{"train_examples": 184686, "time_shift_ms": 100, "n_mels": 40}
Rows from block 2 of a small sound classifier, named by matrix and row number. Rows with one number belong to one neuron. Each number is 128 + 32 x the weight over its row's rms, rounded and kept within 0 to 255. All counts start at 0.
After each neuron's rows are labels from the 100 clips, of 14976, where the neuron reaches its highest value: "strongest on" is what is common among them. Only what is clearly more common there than usual is listed. The data: single notes of musical instruments (NSynth).
# fc1: MLP up (model.blocks.2.mlp.fc1.weight, 640x160), inputs 80-159
# fc2: MLP down (model.blocks.2.mlp.fc2.weight, 160x640, transposed), outputs 80-159

fc1.124 [115 117 160 234 104 129 120  85  91 144  69 130 126 134 213 107 143 178 124 188 172 115 126 154 104 105  95 114 134 134 134 134 133 187 128 124  83 117 120 118 136  93 124 120 133 110 106  68  99  95  88 117 142 115 135 140 129 143 117 117 109 117 124 173 108 114 116 110  78 125  75  94  82 120 112 102  97 137 122 106]
fc2.124 [119 114 181 130 151  99 159 149 142 169 132 100 242 109  88 135 169 164 121 115  79 119  30  89 188 154 164 128 121 108 120 128 133 115 127  97 130 109 135 155 113 198 106 152 178 125 122 149 123 147 131 111 131 128 200 144 131 152 189 121 139 129 138 140 141 133 144 129 201 140 128 166 108 131  95 115 133 125 129 136]
strongest on: octave 5; octave 6

fc1.401 [184 151 156 115 143 166 152 138  83 137 123  87 128 120 210 144 111  13  45 166 126 160  34 121  95  99 205 138 133 125 187 151 122 115 124 132 187 134 123 136 143 131 114 142 147 136 136 119 132 107 105 105 127 123 104 173  60  69 124 130 125 118 125 110 170 130 122 128 111 132 118 116 120 124 156 138 117 126 125 145]
fc2.401 [126 119 106 126  74 168 111 147 122  49 131 113 127 101 110 130 174 175 163 144 176  96 144 136 123 142 121 179 128 134 146 166 144 144 179 136 165 134 150 141 172 210 151 184 232 101 106 135  72 255 102 161 129 144 184 214 161  99 119 126 129 129 162 159 145 142 170 127 128 135 132 136 122 131 135 137 134 146 136 121]
strongest on: octave 5; octave 6

fc1.522 [178  64 209 130 140 145 109 115 126 118 125  63 122 156 159 135 174 161 130  95 143 107 179 201 110 133 134 115 171 125  95 176 127 115  39 111  22 132 135 111 186 127 121 124 124 122  69  83  62 128 140 129 138 136  41  92 108 132 124 129 136 132 120 130  98 105 124 131 153  97 114 121 142 109  80 129 129 129 127 182]
fc2.522 [133 175 174 129 185  78 168 171 126 199 137 133 195 137 131 146 152 130 127 128  66 102  82  70 138 121 109 125 101 140 104  62 130 118 103 112 110  90 133 118  11 164 111 116 144 119 130 136 198 129 155  35 120 128 140 123 120 157  85 125 123 128 139 156 123 142 119 126 103 133 123 167 114 113  92  79 117  73 126 111]
strongest on: synthetic; bass; octave 1

fc1.611 [147  86 126 136  65 131  90 181  95  80  97 140 118 146  10  65 125  68   0  95 143 158 110 107 122  53  57  54  49 100 101 125 109 109 123  93 115 129 129 129 129 113 156 121 126 125 127 128 129 127 128 123 111 126 122 145  89 109 115 127 146 126 123 150 134 128 146 128 117 121 147 128 138 140 119 115 124 115 135 132]
fc2.611 [123 132 160 138 130 128 138 107 172 143 128 112  92 173 130  77 117 140 138  91  75 152 152 148 143 129 196 123 186  58 189 182 158 128 154 136 160 140  97 124 137 129  63 158 146 160 130 125 137 135 145 182 118 137 137 167 131 127 184 160 141 175 186  52 166 100 131 141 147 193 118 157 124 143 128 162 133 161 159 124]
strongest on: acoustic; brass; flute

fc1.312 [136 128 110 130 155 127 119 171  95 128  87 151 126 131 139 135 126 136  92 180 195 176 151  96 122  41  51 126  47 135 135 140 137 191 139 133 145 192 130 113 163 109 124  92 112 101 112  93  84 112  98 106 136  95  95 127  87 132  85 100 128 122  98 170 135 113 124 123  44  98 122  88 120 129  43 107  63 134 135 118]
fc2.312 [115 139 126 126 124  66 165 136 196 159 128  93 197  95 131 135 178 129 152 135 140 133  38 132 132 140 163  81 123  94 118  96 134 123 136 114 113 127 136 139 127 138  87 132 113 148 127 155 137 146 124 125 145 166 147 202 162 127 178 158 202 158 145 165 164 135 125 153 181 178 142 150 132 154 124 142 130 139 137 128]
strongest on: electronic; keyboard; octave 7

fc1.249 [ 69 111 150  80 119 108 136  51  81 120  89  84 134  64 139 161 133 103 150 121 161  80  93  66  92 131 119 120  87 123 116 117  85 176 152 158 116  88 153 138 118  86 131  73  81 146 131 130 132 129 129  69 126 101 135  81 131 126  60 113  98 104 107 137  99 145 132 106  67 111 133 132  79  87 129  76 128 139 131 120]
fc2.249 [121 127 113 124 128 116 110  85 159 120 162 170 156 135 129 106 117 164 132 170 140 104 128 161  89 162 139 185 169  95 146 162 158 162 179 132 150 138 161 144 146 164 207 174 200 150 145 171 149 197 104 174 178 152 176 124 124 124 169 194 131 192 148 138 144 142 182 196 132 159 185 108 133 132 108 149 101 137 215 140]
strongest on: electronic; guitar; octave 6

fc1.155 [ 71 128  80 138 132 120 129 132 143 123 135 111 117 103 172 130 151 137 102 144 149 135 133 152 156 158 142 155  54 133 105 120 103 240 136 193 169 152 135 177 119 144 124 159 151 112 146 131 150 111 133 170  99 144 128 112 120 111 136 128 141 148 153 118 141 131 135 137 152 125 118 134 125  97 198 156 149 100 135 103]
fc2.155 [123 124 129  90 162 133 151  99 100  98  97  99 122 111 123  91 122 160 104 130  83 161 107 157 127 159 204 153 182 131 176 185 143 142 156 143 157 149 131 170 141 141 158 134 144 131 163 188 237 140 192  70 135 131 171 142 123 140 121 130 123 122  48 108 149 179 149 127 177 132 136 218 128 119 138 129 147 135 130 169]
strongest on: acoustic; octave 4; vocal; instrument family: string

fc1.194 [124  75  92 190 126 122  89 155  80 127  82 129  73 104 115  98 128 115  84 110 166 136 128  96  88  40  98  70 107 131 114 125 115 103 102  97 136 143 115 131 170 117 108  99 105 124 126  98 126 102 130 123  84 124 127 132 128 122  91 131 133 128  79 143 127 122 134 130  92 127 129 107 121 149 129  92 111 102 122 131]
fc2.194 [126 151 148 120 129  83 161 110 151 203 128 128 168 168 148 122 134 131 162 131 114 142 120 147 139 153 156 124 123 130 125 120 130 124 128 126 111 130 122 126  80 141 128 158 162 150 141 210 160 150 193 180 127 176 214 184 149 181 188 136 159 164 192  90 153 193 166 152 167 179 137 230  38 164 119 139 169 172 147 131]
strongest on: acoustic; octave 6; flute

fc1.560 [107 118 116 207 206 158 176  37 101  78 158 117 124 155 139 145 207 138 108 147 148 114 158 131 109 130 132 134 236 122 134 156 155 142 134 139 129 106  94 149 189 129  59 135 172 121 139 128  53 121 151 131 125  93 121 133 134  58 111 135 133 129 130  44  78  31 148 128 112 127 128 127 117 105 137 135 136 137 135 137]
fc2.560 [136 127 118 119 153 140 202 165  84 170 125  91 116 100 137 113 112 127  97 131  45 119 128 114 134 125 127 113  83 151 132 130 139 132  88 155 104 125 113 128 138 176 113 132 123 115 130 135 196 172 155 106 139 158 143 141 132 255 111 118 114 131 116 151 126 157 132 131 177 146 114 171 118 152 115 132 119 142 122 219]
strongest on: octave 5

fc1.419 [102 128 152 175 127 162 106  89  73 155  37 127 128 134 177 119 175 173 110 155 181 154 160 123  92 113  84 127 101 148 144 134 128 137 143  73  94 195 117 159 133 125 128 124 149  97 120  89  68 119  93  94 137  96 124 146  92 127 114 131 107 127 118 185 104 101 123 108  27 115 125 108  83 140 106 119  77 144 130 125]
fc2.419 [116 132 150 119 143  56 164 136 161 166 146  91 220  80 117 133 156 169 149 143 100 119  41  95 216 172 181 134 137 115 120 127 162 110 138 116 143  66 130 149 108 199 105 126 151 105 126 137 144 147 125 108 145 147 197 146 126 148 196 131 154 148 170 172 133 127 138 146 207 151 135 160 112 126 116 115 135 155 138 157]
strongest on: octave 5

fc1.309 [141  72 145 131 131 131 130  55  92 115  81 103 105 172 219 124 158 184 104 172 128 116 175 164 100 116 134 107 145 127 141 136 141 147 147  75  70  99  87 106 220 117 126 133 124 125  98  92 108 131 103 120 145 129 127 133 122  93 126 126 129 118 100 113  51  89 120 119  70 122  89 105 117  99  71 114 116 149 101 117]
fc2.309 [140 176 131 132 126 101 137 151 133 159 148 123 193 129 121 161 139  94 141 129 108  62  56 103 131 116  58 110   0 111 103  53 128 123  90 114 101 109 126 105  10 156 129 138 125 129  99 133 125 179 125 121 132 145 164 120 121 150 128 129 120 145 122 136 141 137 123 141 186 148 114 126 114 137  82 125  95 130 127  56]
strongest on: electronic; organ; octave 2; octave 1

fc1.509 [135  65 116 189 132 129  86 100 148 102  96 127 117 144 125 136 159 119 128 113 162 151 131 201 130 112 128 116 154 101 123 163 145 125 148 100 126  86  88  58 174 129  92 127 123 126  36  54  78 115  64 122 124 118  82 115 120  93 128 125  72 125 129 161 104  57  78 125 126 110 105  71 136 124 126 139  93 124  67  94]
fc2.509 [105 144 157 133 141 103 145 118  98 171 129 120 182  97 146 129 152 170  95 130  67  60  95  88 107 131 123 136 127 167 126 125 138 156 129 142 103  55 178 142  74 137 134 131 125 141 119 173 174 174 191  88 137 128 171  94  91 201 114 128  78 125 125 153 103 179 127 128 121 122 123 210  53 103 100 102 124 130 124 133]
strongest on: synthetic; bass; octave 6

fc1.323 [ 80 152  98 216 143 148 139 101 116 103  93 142 134 128 130 144 147  62  30 136 135 152 131 118  77 122 107  98 132 150 136 149 125 157 129 157 121 129 135 120 158 135 121 119 126 105 105 110 107  73  86 113 149 104 116 156  72 146 101 104  79 116  66 158 131 107 116 117  94 103 116 102 109 137  96 114  82 129 123 102]
fc2.323 [110 105 152 127  68  69 159 145 159 175 125  91 133 110 131 134 152 224 190 132 108 128 105 108 177 130 129 109 172 136  94 138 167 121 129 123 156 120 131 163  65 133  59 154 193 162 105 127 137 136 124 162 128 183 165 155 146 136 216 137 149 142 192 145 145 121 133 147 222 186 131 127 139 138  83 134 169 119 132 217]
strongest on: octave 5; octave 6

fc1.92 [102  93  94 169 111 128 109 124 145  82 129  98 104 126 233 129 176 182 173 149 157 131 183 232 197 153 148 168 146 149 155 170 151 127 118 136 136 128 122 131 107 127  96 148 194 120 124  92 133 118 143 164 111 123  88 126 182 106 158 148 130 146 133 100 120 111 110 144 136 123 131 104  62 105 163 158 154 116 135 133]
fc2.92 [134 148 155 125 131 104 152 125 115 128  82 126 156  96 145 169 130 157  97 115 127 132 112  82 132 189 150 159 114 134 183 119  60 158 139 160 132  98 168 173 148 112 170 125 126 126 186 196 172 158 184 109 142  88 183 122 136 134 121 102 127  84  96 134 143 217 156  95 143  87 165 236 100 134 183 126 169 129 122 138]
strongest on: acoustic; octave 4; octave 3; vocal

fc1.133 [114  97  92 147 106 135  55 127 131  61 132  90  52 140 160 127 141 116 120 129 150 160 148 170 136 153 144 142 168 155 164 166 155 192 135 160 127 132  94 135 117 119 111 135 151 130 129 117 138 107 139 137  48  81  86 130 130  29 123 142 139 158 125 125 113 113 125 139 118  72 132 115  92 120 158 141 106  96 131 101]
fc2.133 [116 147 157 116 156  93 191 148  98 150 105  87 149  38 129 138 137 186 134 113 125  90  81  87 135 183 160 133  94 133 152  90 118 151 136 153 123  88 169 150 146 129 131 124 151 121 160 181 167 151 177 104 137 127 168 131 148 205 110 126 129 124 110 171 119 204 142 127 138 123 135 215  95 111 136 128 148 153 126 185]
strongest on: acoustic; octave 4; string

fc1.537 [175  85 190 129 135 166 109 111 123 166  85 123 103 135  95 115 183 122 129 128 179 139 145 138  52 116 173 120 136 135 119 165  95  90  72  70 136  99 126 115 135 107 126 113 121 102 124 126 123 120 168 157 147  76 154 135 144 132 111 123 133 123 124 141 130  97 117 121 114  76 128  51 104 109 130 126 140 128 125 147]
fc2.537 [132 137 147 143 145  67 146 170  74 133 141 179 179 124 162 156 169 132 161 142 165  58 119 125 136 143 124 124  96 126  93 123 165 170 131 136  70  65 133 115  89 161 128 116 173 136  88 121  96 143  97 109 142 170 145 139 137 140 102 139 147 150 169 154  93 138 142 134 105 146 124 133 104  89  77 118  52 132 128  88]
strongest on: synthetic; octave 1; vocal; instrument family: brass

fc1.262 [127 129 120 131 154 146 128 129 130  56 173 128 127 127 119 100 119 161 131 181 106 123 174 137 129 128 134 115 125 155 102 161 120 111 119 130 137 120 130 122 154 136 122 135 137 130 131 123 130 128 119 132 129 121  92  25  90 116 135  33  40  62 154 134 137 122 103  30 120 126   0 117  96 111 138 134 116 130  13 140]
fc2.262 [135 123  80 125 138 139 160 126 109  97 148  96 137 112 132 137  99 178 126 180 116 121 149 148 133 171 145 157 115 113 156 102 118 153 138 191 114 123 152 146 184 157 129 158 118 129 151 152 131  85 161 123 147 132 128 128 129  94 116  22 133  57 126 146 117 173 126  45 118 185  33 175  24  87 149 156 110 116  73 128]
strongest on: electronic; organ; octave 1; octave 2

fc1.143 [118 143 118 124 150 255 146 126 127 227  99 120 134 124 166 129 127  75  49 126 168 133 107 114 108 134 146 159 118 135 156 153 126 134 142 154 188 150 136 142 132 147 127 145 141  68 133 126 141 126 117 129 107 122 116 159  44 119 135 130 125 141 133 151 159 130 127 128  60 116 121 137 108 140 149 155  89 119 129 159]
fc2.143 [121 174  93 126 130  81 131  95 119  58 134  81 125  79 111 119 194 148 232 146 167 120 142 136 180 131 145 166 162 131 118 160 153 130 180 119 146 129 125 141 170 141 121 155 187 138 116 145 127 157 130 149 152 188 166 166 194 153 157 129 129 143 167 134 138 144 164 132 159 168 129 177 122 126 128 178 138 142 132 110]
strongest on: acoustic; vocal