python train.py --model="sound classifier" --dataset="single notes of musical instruments (NSynth)" --train_examples=184686 --gain_aug_db=6 --noise_aug=0.002 --time_shift_ms=100 --n_mels=40 --hop_length=160 --input="log_mel" --spec_augment=true --win_length=512 --targets=["source"] --num_classes=3 --arch="transformer" --norm="rmsnorm" --norm_position="post" --hidden_act="gelu" --mlp_ratio=4 --head_dim=64 --fused_qkv=false --bias="qkv" --qk_norm=false --parallel_block=false --inner_norm=false --subsampling=1 --layers=12 --width=160 --positions="sincos" --pooling="mean" --loss="cross_entropy" --init="trunc_normal_002" --residual_init="zero_last" --optimizer="cautious_adamw" --learning_rate=0.0011 --beta1=0.95 --beta2=0.99 --eps=1e-08 --l1_shrink=0.01 --max_steps=2800 --batch_size=64 --epochs=1.0 --lr_schedule="cosine" --final_lr_fraction=0 --warmup_steps=80 --weight_decay=0.5
Rows from block 3 of a small sound classifier, named by matrix and row number. Rows with one number belong to one neuron. Each number is 128 + 32 x the weight over its row's rms, rounded and kept within 0 to 255. All counts start at 0. Numbers have three digits each. After the name is the row's rms in percent of the matrix's.
Before each neuron's rows are labels from the 100 clips, of 14976, where the neuron reaches its highest value: "strongest on" is what is common among them. Only what is clearly more common there than usual is listed. The data: single notes of musical instruments (NSynth).
# fc1: MLP up (model.blocks.3.mlp.fc1.weight, 640x160), inputs 80-159
# fc2: MLP down (model.blocks.3.mlp.fc2.weight, 160x640, transposed), outputs 80-159

strongest on: octave 5; pitch class D#; note: D#5; vocal
fc1.573 093:090117135116143169123111098061113044075154222126172194104157113132123096123129128124137130132159156149181130129126127133238107118124126098136118104100117128053156070143132097128128128129110144082110126123137147123125125124129141127146140104
fc2.573 092:165120112119122097137181215148106142164123073132127055118126095088097137194134109153059128130092111108076094047137130142085150200111126123127106126157129110146126147143128146092107127107122143107126131109144131130126120104057092085086119112

strongest on: octave 6; octave 5; pitch class E
fc1.550 080:130118131119087131065140204147134096142130159159134132129121168157153149104123164154134128115127203154115096116130116119171135097120111113123114118088118148121127115134128035177130126143170121076102123137087124108003123132102128131130128121
fc2.550 069:144131106126163114205135044130121133142134073117118088196144124108055055191144128139117159139130120109059089080138093142116127135091128121153136117230165101138138136143091163125126188123129115147126150121139125133177109138088086120128126204

strongest on: octave 6; octave 5; pitch class C; note: C6
fc1.526 065:126107165132137101183136105070128105131043132105127123141174200132061143127110124159144121133086130127054017196184086150153051102132122171134130141117147130106118140160133097150115157119150137113027151123131126126070111112150130183122123123
fc2.526 089:118163082093096087098125159129130093151181177199131115134137080137105111091165171215111129137131099117145139151128144104135129138071047036132144142136126108128142142119117162061124129128049128174127126127137139129137096122170189105142130084

strongest on: synthetic; octave 6; bass
fc1.611 069:133144118060182174159109136194099120089134113121138113091194080130161213168145150163138145088124091085091061073137109161153137127115104130145174141148166126122111061094150127124131118134120128135137121132128139130128129114125152157134128162
fc2.611 071:092143189175132170155102144111128178122153073142162144092141140123207143129132117136147141129207210149175153193114124128011130130150183189135122129126108145137112126142116120110141125131129127128118137131099126155078119075063140137111133118

strongest on: acoustic; vocal; reed
fc1.559 081:141143142119138133162097201228138141099115130139120098115144132112131156144143145130136140105101111091092104097146129136080156119127124091126128119075148151131114115095126124131118123127186112176133129134064175126125134124136154180102127164
fc2.559 075:117124123128173147128099026096121117118144105126130137167132149114132151128138127130145171193203183173131150136125114109190134140192241170125132135174143134138132130145100166156134134138151063111140156129134122144151129132053134095156140157

strongest on: guitar; octave 6
fc1.463 183:146104171124124137059122156131126162109166176128134099193155169141161143139117125125141131104111125048115090129144021129051076079115116130133083123139090146065123082114121073156136134129166068143084078131135108121100051123177133140115087165
fc2.463 133:080097153144145064063082103085131129200125157141140148177166174114116149052185175204138150150123155138163130145123145133138177170176142139149199170228135145148140204123114159137155122147186146146184180143140128161184085185130130128168136148

strongest on: acoustic; octave 5; reed
fc1.379 104:129133150072169152194129202250107195116134077108120064078157106124139147129135131141094151070119138053104100063150128126125182143124124082134132143118135135138094099109116136147112138133167107100134129135098163130135129091125144152122117170
fc2.379 106:098132151151145072071099042138135143130149128123164145142134162126165194127129127148192163168183216216164177185134089148102110131181172172125129104170121140132142146132132167122155126156158078102125156141064139152162130146108124113151136135

strongest on: octave 6; octave 7
fc1.78 096:151092115151107082028110090111048129098194151136158109131127237160108157101128135137104142145138139209127164107124075142136092138143115086126113125085118130142124091126107132150126098137154204121093126127044126114122116093124158106125124125
fc2.78 097:159166195119144157164156124116151122220100154119182154127123123115082041151131188135127098095046100099135097097080156125129144134128132201127141148236126107147157164130122178132124126127103141086150138128164150131135093112112089127157141142

strongest on: acoustic
fc1.55 094:065133115097132130116101048082131124109133159130136143087150127109136123104126127129144133136118122141153127133124134098171110124092108089120086088102088111104136118110099105111154103132106149124110107128148130139098129116118142082131140085
fc2.55 077:196116159127082116162132237140104105126112097130100054112108109142107142131130163132110111129126134126117107073128127151159168132183255154149122143167143173139119131171140127167110128105166176128121131110125139128139151134066135152096125165

strongest on: synthetic; octave 5
fc1.157 090:127183123184138124147124118108148118130120191158166111120127204121100115070134104074135140146152128172149158152151152153132107117101125133143093120074092142110116091129137115172125135119163129121128120119113116074060105086140143135136117115
fc2.157 111:129073231110137151110164074107129126141117125126128135124132119128109143125194251146144145232154143114152132152127118119179172095157138089133140146188148110130154174144118151095123118132121123113136153132128139134139127193188108156148134148

strongest on: guitar
fc1.638 081:117180156106127125196100079047141121123082110088098121139149124128129077117131133131135137147128113114086109152127115150118055134109122093133119131153147079110153086145020113091134143122065027152128105130153123150169124142126114113081144128
fc2.638 086:092094128156090104109122239101116108087119119150137108098136135143126154129144147146123126184179148187197200141152150154146190134161175148150144150170170159130130159185183124187128132128139190183146131131160129134145138159121205157113124081

strongest on: acoustic; octave 5; octave 6; flute
fc1.9 083:143046026116128152154147158255147135132169134112133110117107189126135142109138133132141150145129099086110117138152131137132172142111126101145135140075165138111113093109093133113125125131154147125123129130004151118130122122140149152130129095
fc2.9 087:115154135163146110052127081071128066123093120112149158136142128145127132131118170121143145177150231133136145150122121166159131123160226151126128124163128126138174125132143157111132129142126086160129144135228157130183125172104128119115130181

strongest on: guitar; octave 4
fc1.100 084:087128128103104096142148138038151122146105088075111140090116095110149091121148142126159122135126118116096109145126143182117109164113113121119147153130147104053190139094078029111140133133086078096138146182149145137164152133099134089115134085
fc2.100 105:115113143151058076153114152138090112021176107140095096128126141172184160133130047145087144065124142132138117145170139092111131172127155131087089088101075139144131091129161164145122116116133165206097127121184123128076129181124188139115121113

strongest on: guitar
fc1.167 094:071129149114141156132143079079124109125133108086086067103144126134126111127128183129124133139135117098112132156127101155091073131120089108184174148144136078116153159145117115103130139131015063154147139131147113131182119140108121100141124146
fc2.167 106:104108171135087137152111193116124117069121056148170127128157155110129156129139109168116125150194149140171149168208139116130123147127116135129127125146124180136117108145126123172123126113165160223133128119195122154072117123128211127114120093

strongest on: synthetic; octave 5; octave 6
fc1.73 108:117121175089103086127021146135195127098105137156120065223148123104151166143161167118229125119112119081089079128136069124105088101119118166133127133122142144127130109114153050165130117128167048124103129129141102094133132124138163162176119167
fc2.73 085:128105176153127119128132125097139146154252102175080063101157126125148106091123153167041167127136115111162099123134110082175201226131113094130150190187130133149102156129072204128117118127101128169151137122124119129126126166099122103146123088

strongest on: acoustic; flute
fc1.522 080:100094072113125198119150158090172099122133135107134152101087140117135165149153125154151136135188136117116137085134149157132133127129130104176156182080199155120141124084255089128138124136140143053158145093129128083138129114131143253084138164
fc2.522 081:104136195141148082144133050077125119093102025121135146128147155095205105147088102124126137104107121129137135134161131144148102148120176165141127136139125096134139132132084136064128125114078130130143122117117128119163128118088136125086121157

strongest on: octave 5; guitar
fc1.578 167:114184106204159102148121126133099122131093130099130124040110153184101113082129103112096088131077080128118125119121130099161113122071083110113141125080113055049082122130079090051108131080045127118127120112084045131126078161141074127093127106
fc2.578 122:153115117116091136117148164112117134040157112130127125129112129169128157167128123127119128152214135168177130147154134152112123102164211148121118120220105172123186131177181138158157155165168132181123142159203189133089116151124168124115174116

strongest on: octave 5; guitar
fc1.272 165:159152126155126139116165107143085143127174135143125097073113171181126039122092081082091097104140102126120116133128132111137081124039101120110116121091114065123115124164109126074108210108081126135120126110095088128082119141101022129126134101
fc2.272 115:117155098124124110129158145129117097113119145138200155158120132164089138201139155105123047147140120138170133138170133182146117075123128141137138107136128129124198129203191118177149182141171123175131128129186190128131147170185148144123169123

strongest on: octave 5; octave 6
fc1.430 118:153142111144091123043115114127116159139162201158165110186156210180134147102057127136141132132132117132132135145141043093160125124128132124108048101104069113142098118125129078107127150107122164118065132125088121084095097134153110084129154143
fc2.430 100:098109135134192098134111120139141091232085140122147129113142130127000085112151180162128131133085138138148126106079117155154138085136122152143181152184145119134179209202136191160135168155149125105194144145132148130184090130137114139151139155

strongest on: guitar; octave 6
fc1.555 072:073088126133126074064106106026148095157124122190130126127132165104146121116116115113126103123111140137125127127084143128130079131123127125119126119127110133131147143160111127121129155123139131102104115128127106097091106160074117164155121119
fc2.555 078:121115159087128118207126129128137127132131123118097121120125065118008005139125155132126127099100092075158101113191120140186148111100120067159128144185153131128119130111120134201109140120119121189119107121223106119143133126128158139128121195

strongest on: octave 6; pitch class B; instrument family: keyboard; guitar
fc1.378 066:101134172060185116169143070215120157135081101099086086081157136153122112110090127127146128127143084115083095166118124124135101124098129088139152175172154060067127136139109138055136096132076095135157137137132145131159123166109123096130125179
fc2.378 086:114107084176080104052137167119127125093131110136157137132138194134165191129128063134107134143189222140167141141136116205170123143120230169158127092151124141129127122154149074144130140128177142171111137127151127134131128123129113150107123097

strongest on: octave 5; octave 6
fc1.298 093:103140129153115098081091128084112033125127186167157148167173217155099134124120131130130131140123174148186174148104076144169114095162155108082125084021122134127135046144145058168122156123141199098116125123135096116129115078161162152125128128
fc2.298 117:145115143081175149173157104124127103217110110126127127112117070123054098146147166150129118148087080135118128047110142132157156140120090124138157164214140077141128171139122182111116127116075132108155131119106130129159102126077066088132128129

strongest on: octave 6; keyboard; octave 7; pitch class E
fc1.27 082:175167107121217226149133198128124104113170142140161130090128105130182154171142142146134123111127156086131092085139122137211155129143122127144135145113152146128117122115156072139128135132128139050132128133141150129148137101136157169128126115
fc2.27 099:117125168128052057091129049153127143116150094126131133123137121118176177140142096134141168121127141119144126145122121117000093127123168128111114086120093114151152128118094198057121118128126084085109139125076129130134107124087108121129134117

strongest on: acoustic; octave 5; reed; octave 4
fc1.103 075:133124063045141203127098140195073128115134135095123101036157184119127154124154136142137149133111121157127106032163092064145118130151126125140137150119172114132094124074125126101128114128115151091140120128111159130195131124169146168102127195
fc2.103 079:129227172226131137121116129127142119134136121125202169116133112142162158092133110168173129163151166133137139190088132160069133135134169180129138131112107136128161157148166155059147105152106102109136146147110156146126127143096148148114137117

strongest on: synthetic; octave 6; octave 7
fc1.39 082:111091224149132127146132107123125128113091127138133076186172143097135131149129161137120133133086105103117111144140106155133102123129113150153119136127160131123116134130146014131129137125171117124137131109037104128130119108156142159140124157
fc2.39 093:127138168111131123116120060075146124143172148125134163102142116135123110100131136138128138129169127172164146146132132105184163131132100092130142142187125138137142151119104255115136112135074147198134135140133126128128093146130131078183130123

strongest on: synthetic; bass; octave 6
fc1.531 083:131144196083134119171091135255117155134109097108120098127154114108166128145119151125129140095057093076078061131139106126017129127127132126132132164191112122129094138125093104091127126129122058157117128128053134130112118143123118119137113176
fc2.531 089:110119076200084126079091139054127135136200130106161128141147193187131192121125137118133149142189185176185170185165120167170127148143116210143143129155152156125157131142139147210171135175148110173137155167149136145155130182126142128137133089

strongest on: octave 6
fc1.551 097:122197189114097087112092166144158084054093181105149101190161129106140171129132155121151134134108131065104106127118092132206087105124121130138132121090089190105131093120125000137157136125160011120102125146130120107142133124143133157148084142
fc2.551 074:108048128148142135132119120034112141168179089135089110104142129156160138146167170178078188140169148164157122129132125081120149164138106125111141139252131140144109148152074238132130134123158166147158142124122113146152108169075121116172127100

strongest on: synthetic
fc1.445 115:127117189093124128135115160129173116114071120119136117206177141102104119126126151137142128125101127091082065108134081155069082115113113122157122143137167129115126134126145012130129123126137018120128143129139121116143116109128141147148112155
fc2.445 107:090113115153119114102100067031132110138144134135112128114161136130159151106139140205122163133154127133150136147146123082229170181145114099120146134182130147160117148102086216127140116134098140188140144134156115146121123161133135098172131126

strongest on: guitar; octave 5
fc1.371 081:127097166089149083153139220046152089085054089129191127166136056091143157131125138125159126118100089092097042131154121131115040117114146133143104135115177132088152123111127050140128154126153095119130128128134126127140141123114177141144123117
fc2.371 072:107103132149077086129114061109122142102189124150004132123148144157177146063144145154089168129092128134148126142143121072158135156125098089096112103167049106144112125091105203070124129116093126163115132115139105134101100172123119110153126069

strongest on: guitar; octave 5
fc1.163 079:107117128079129128142145148219155174134129094080101110072122105098186121162147135163094157117121035118050131135131152132046116141089057159173144185203144127078092166129081125116132109127038129130146120131112141132118124133125092146128125125
fc2.163 077:107129136198098142113080155096123130047139123127133174125131183174181135099117127131145131123181182161204156181149132133140134111153224227107127089114103180131155110128189167177148119133210117217128132137242133140120144175139176129131127123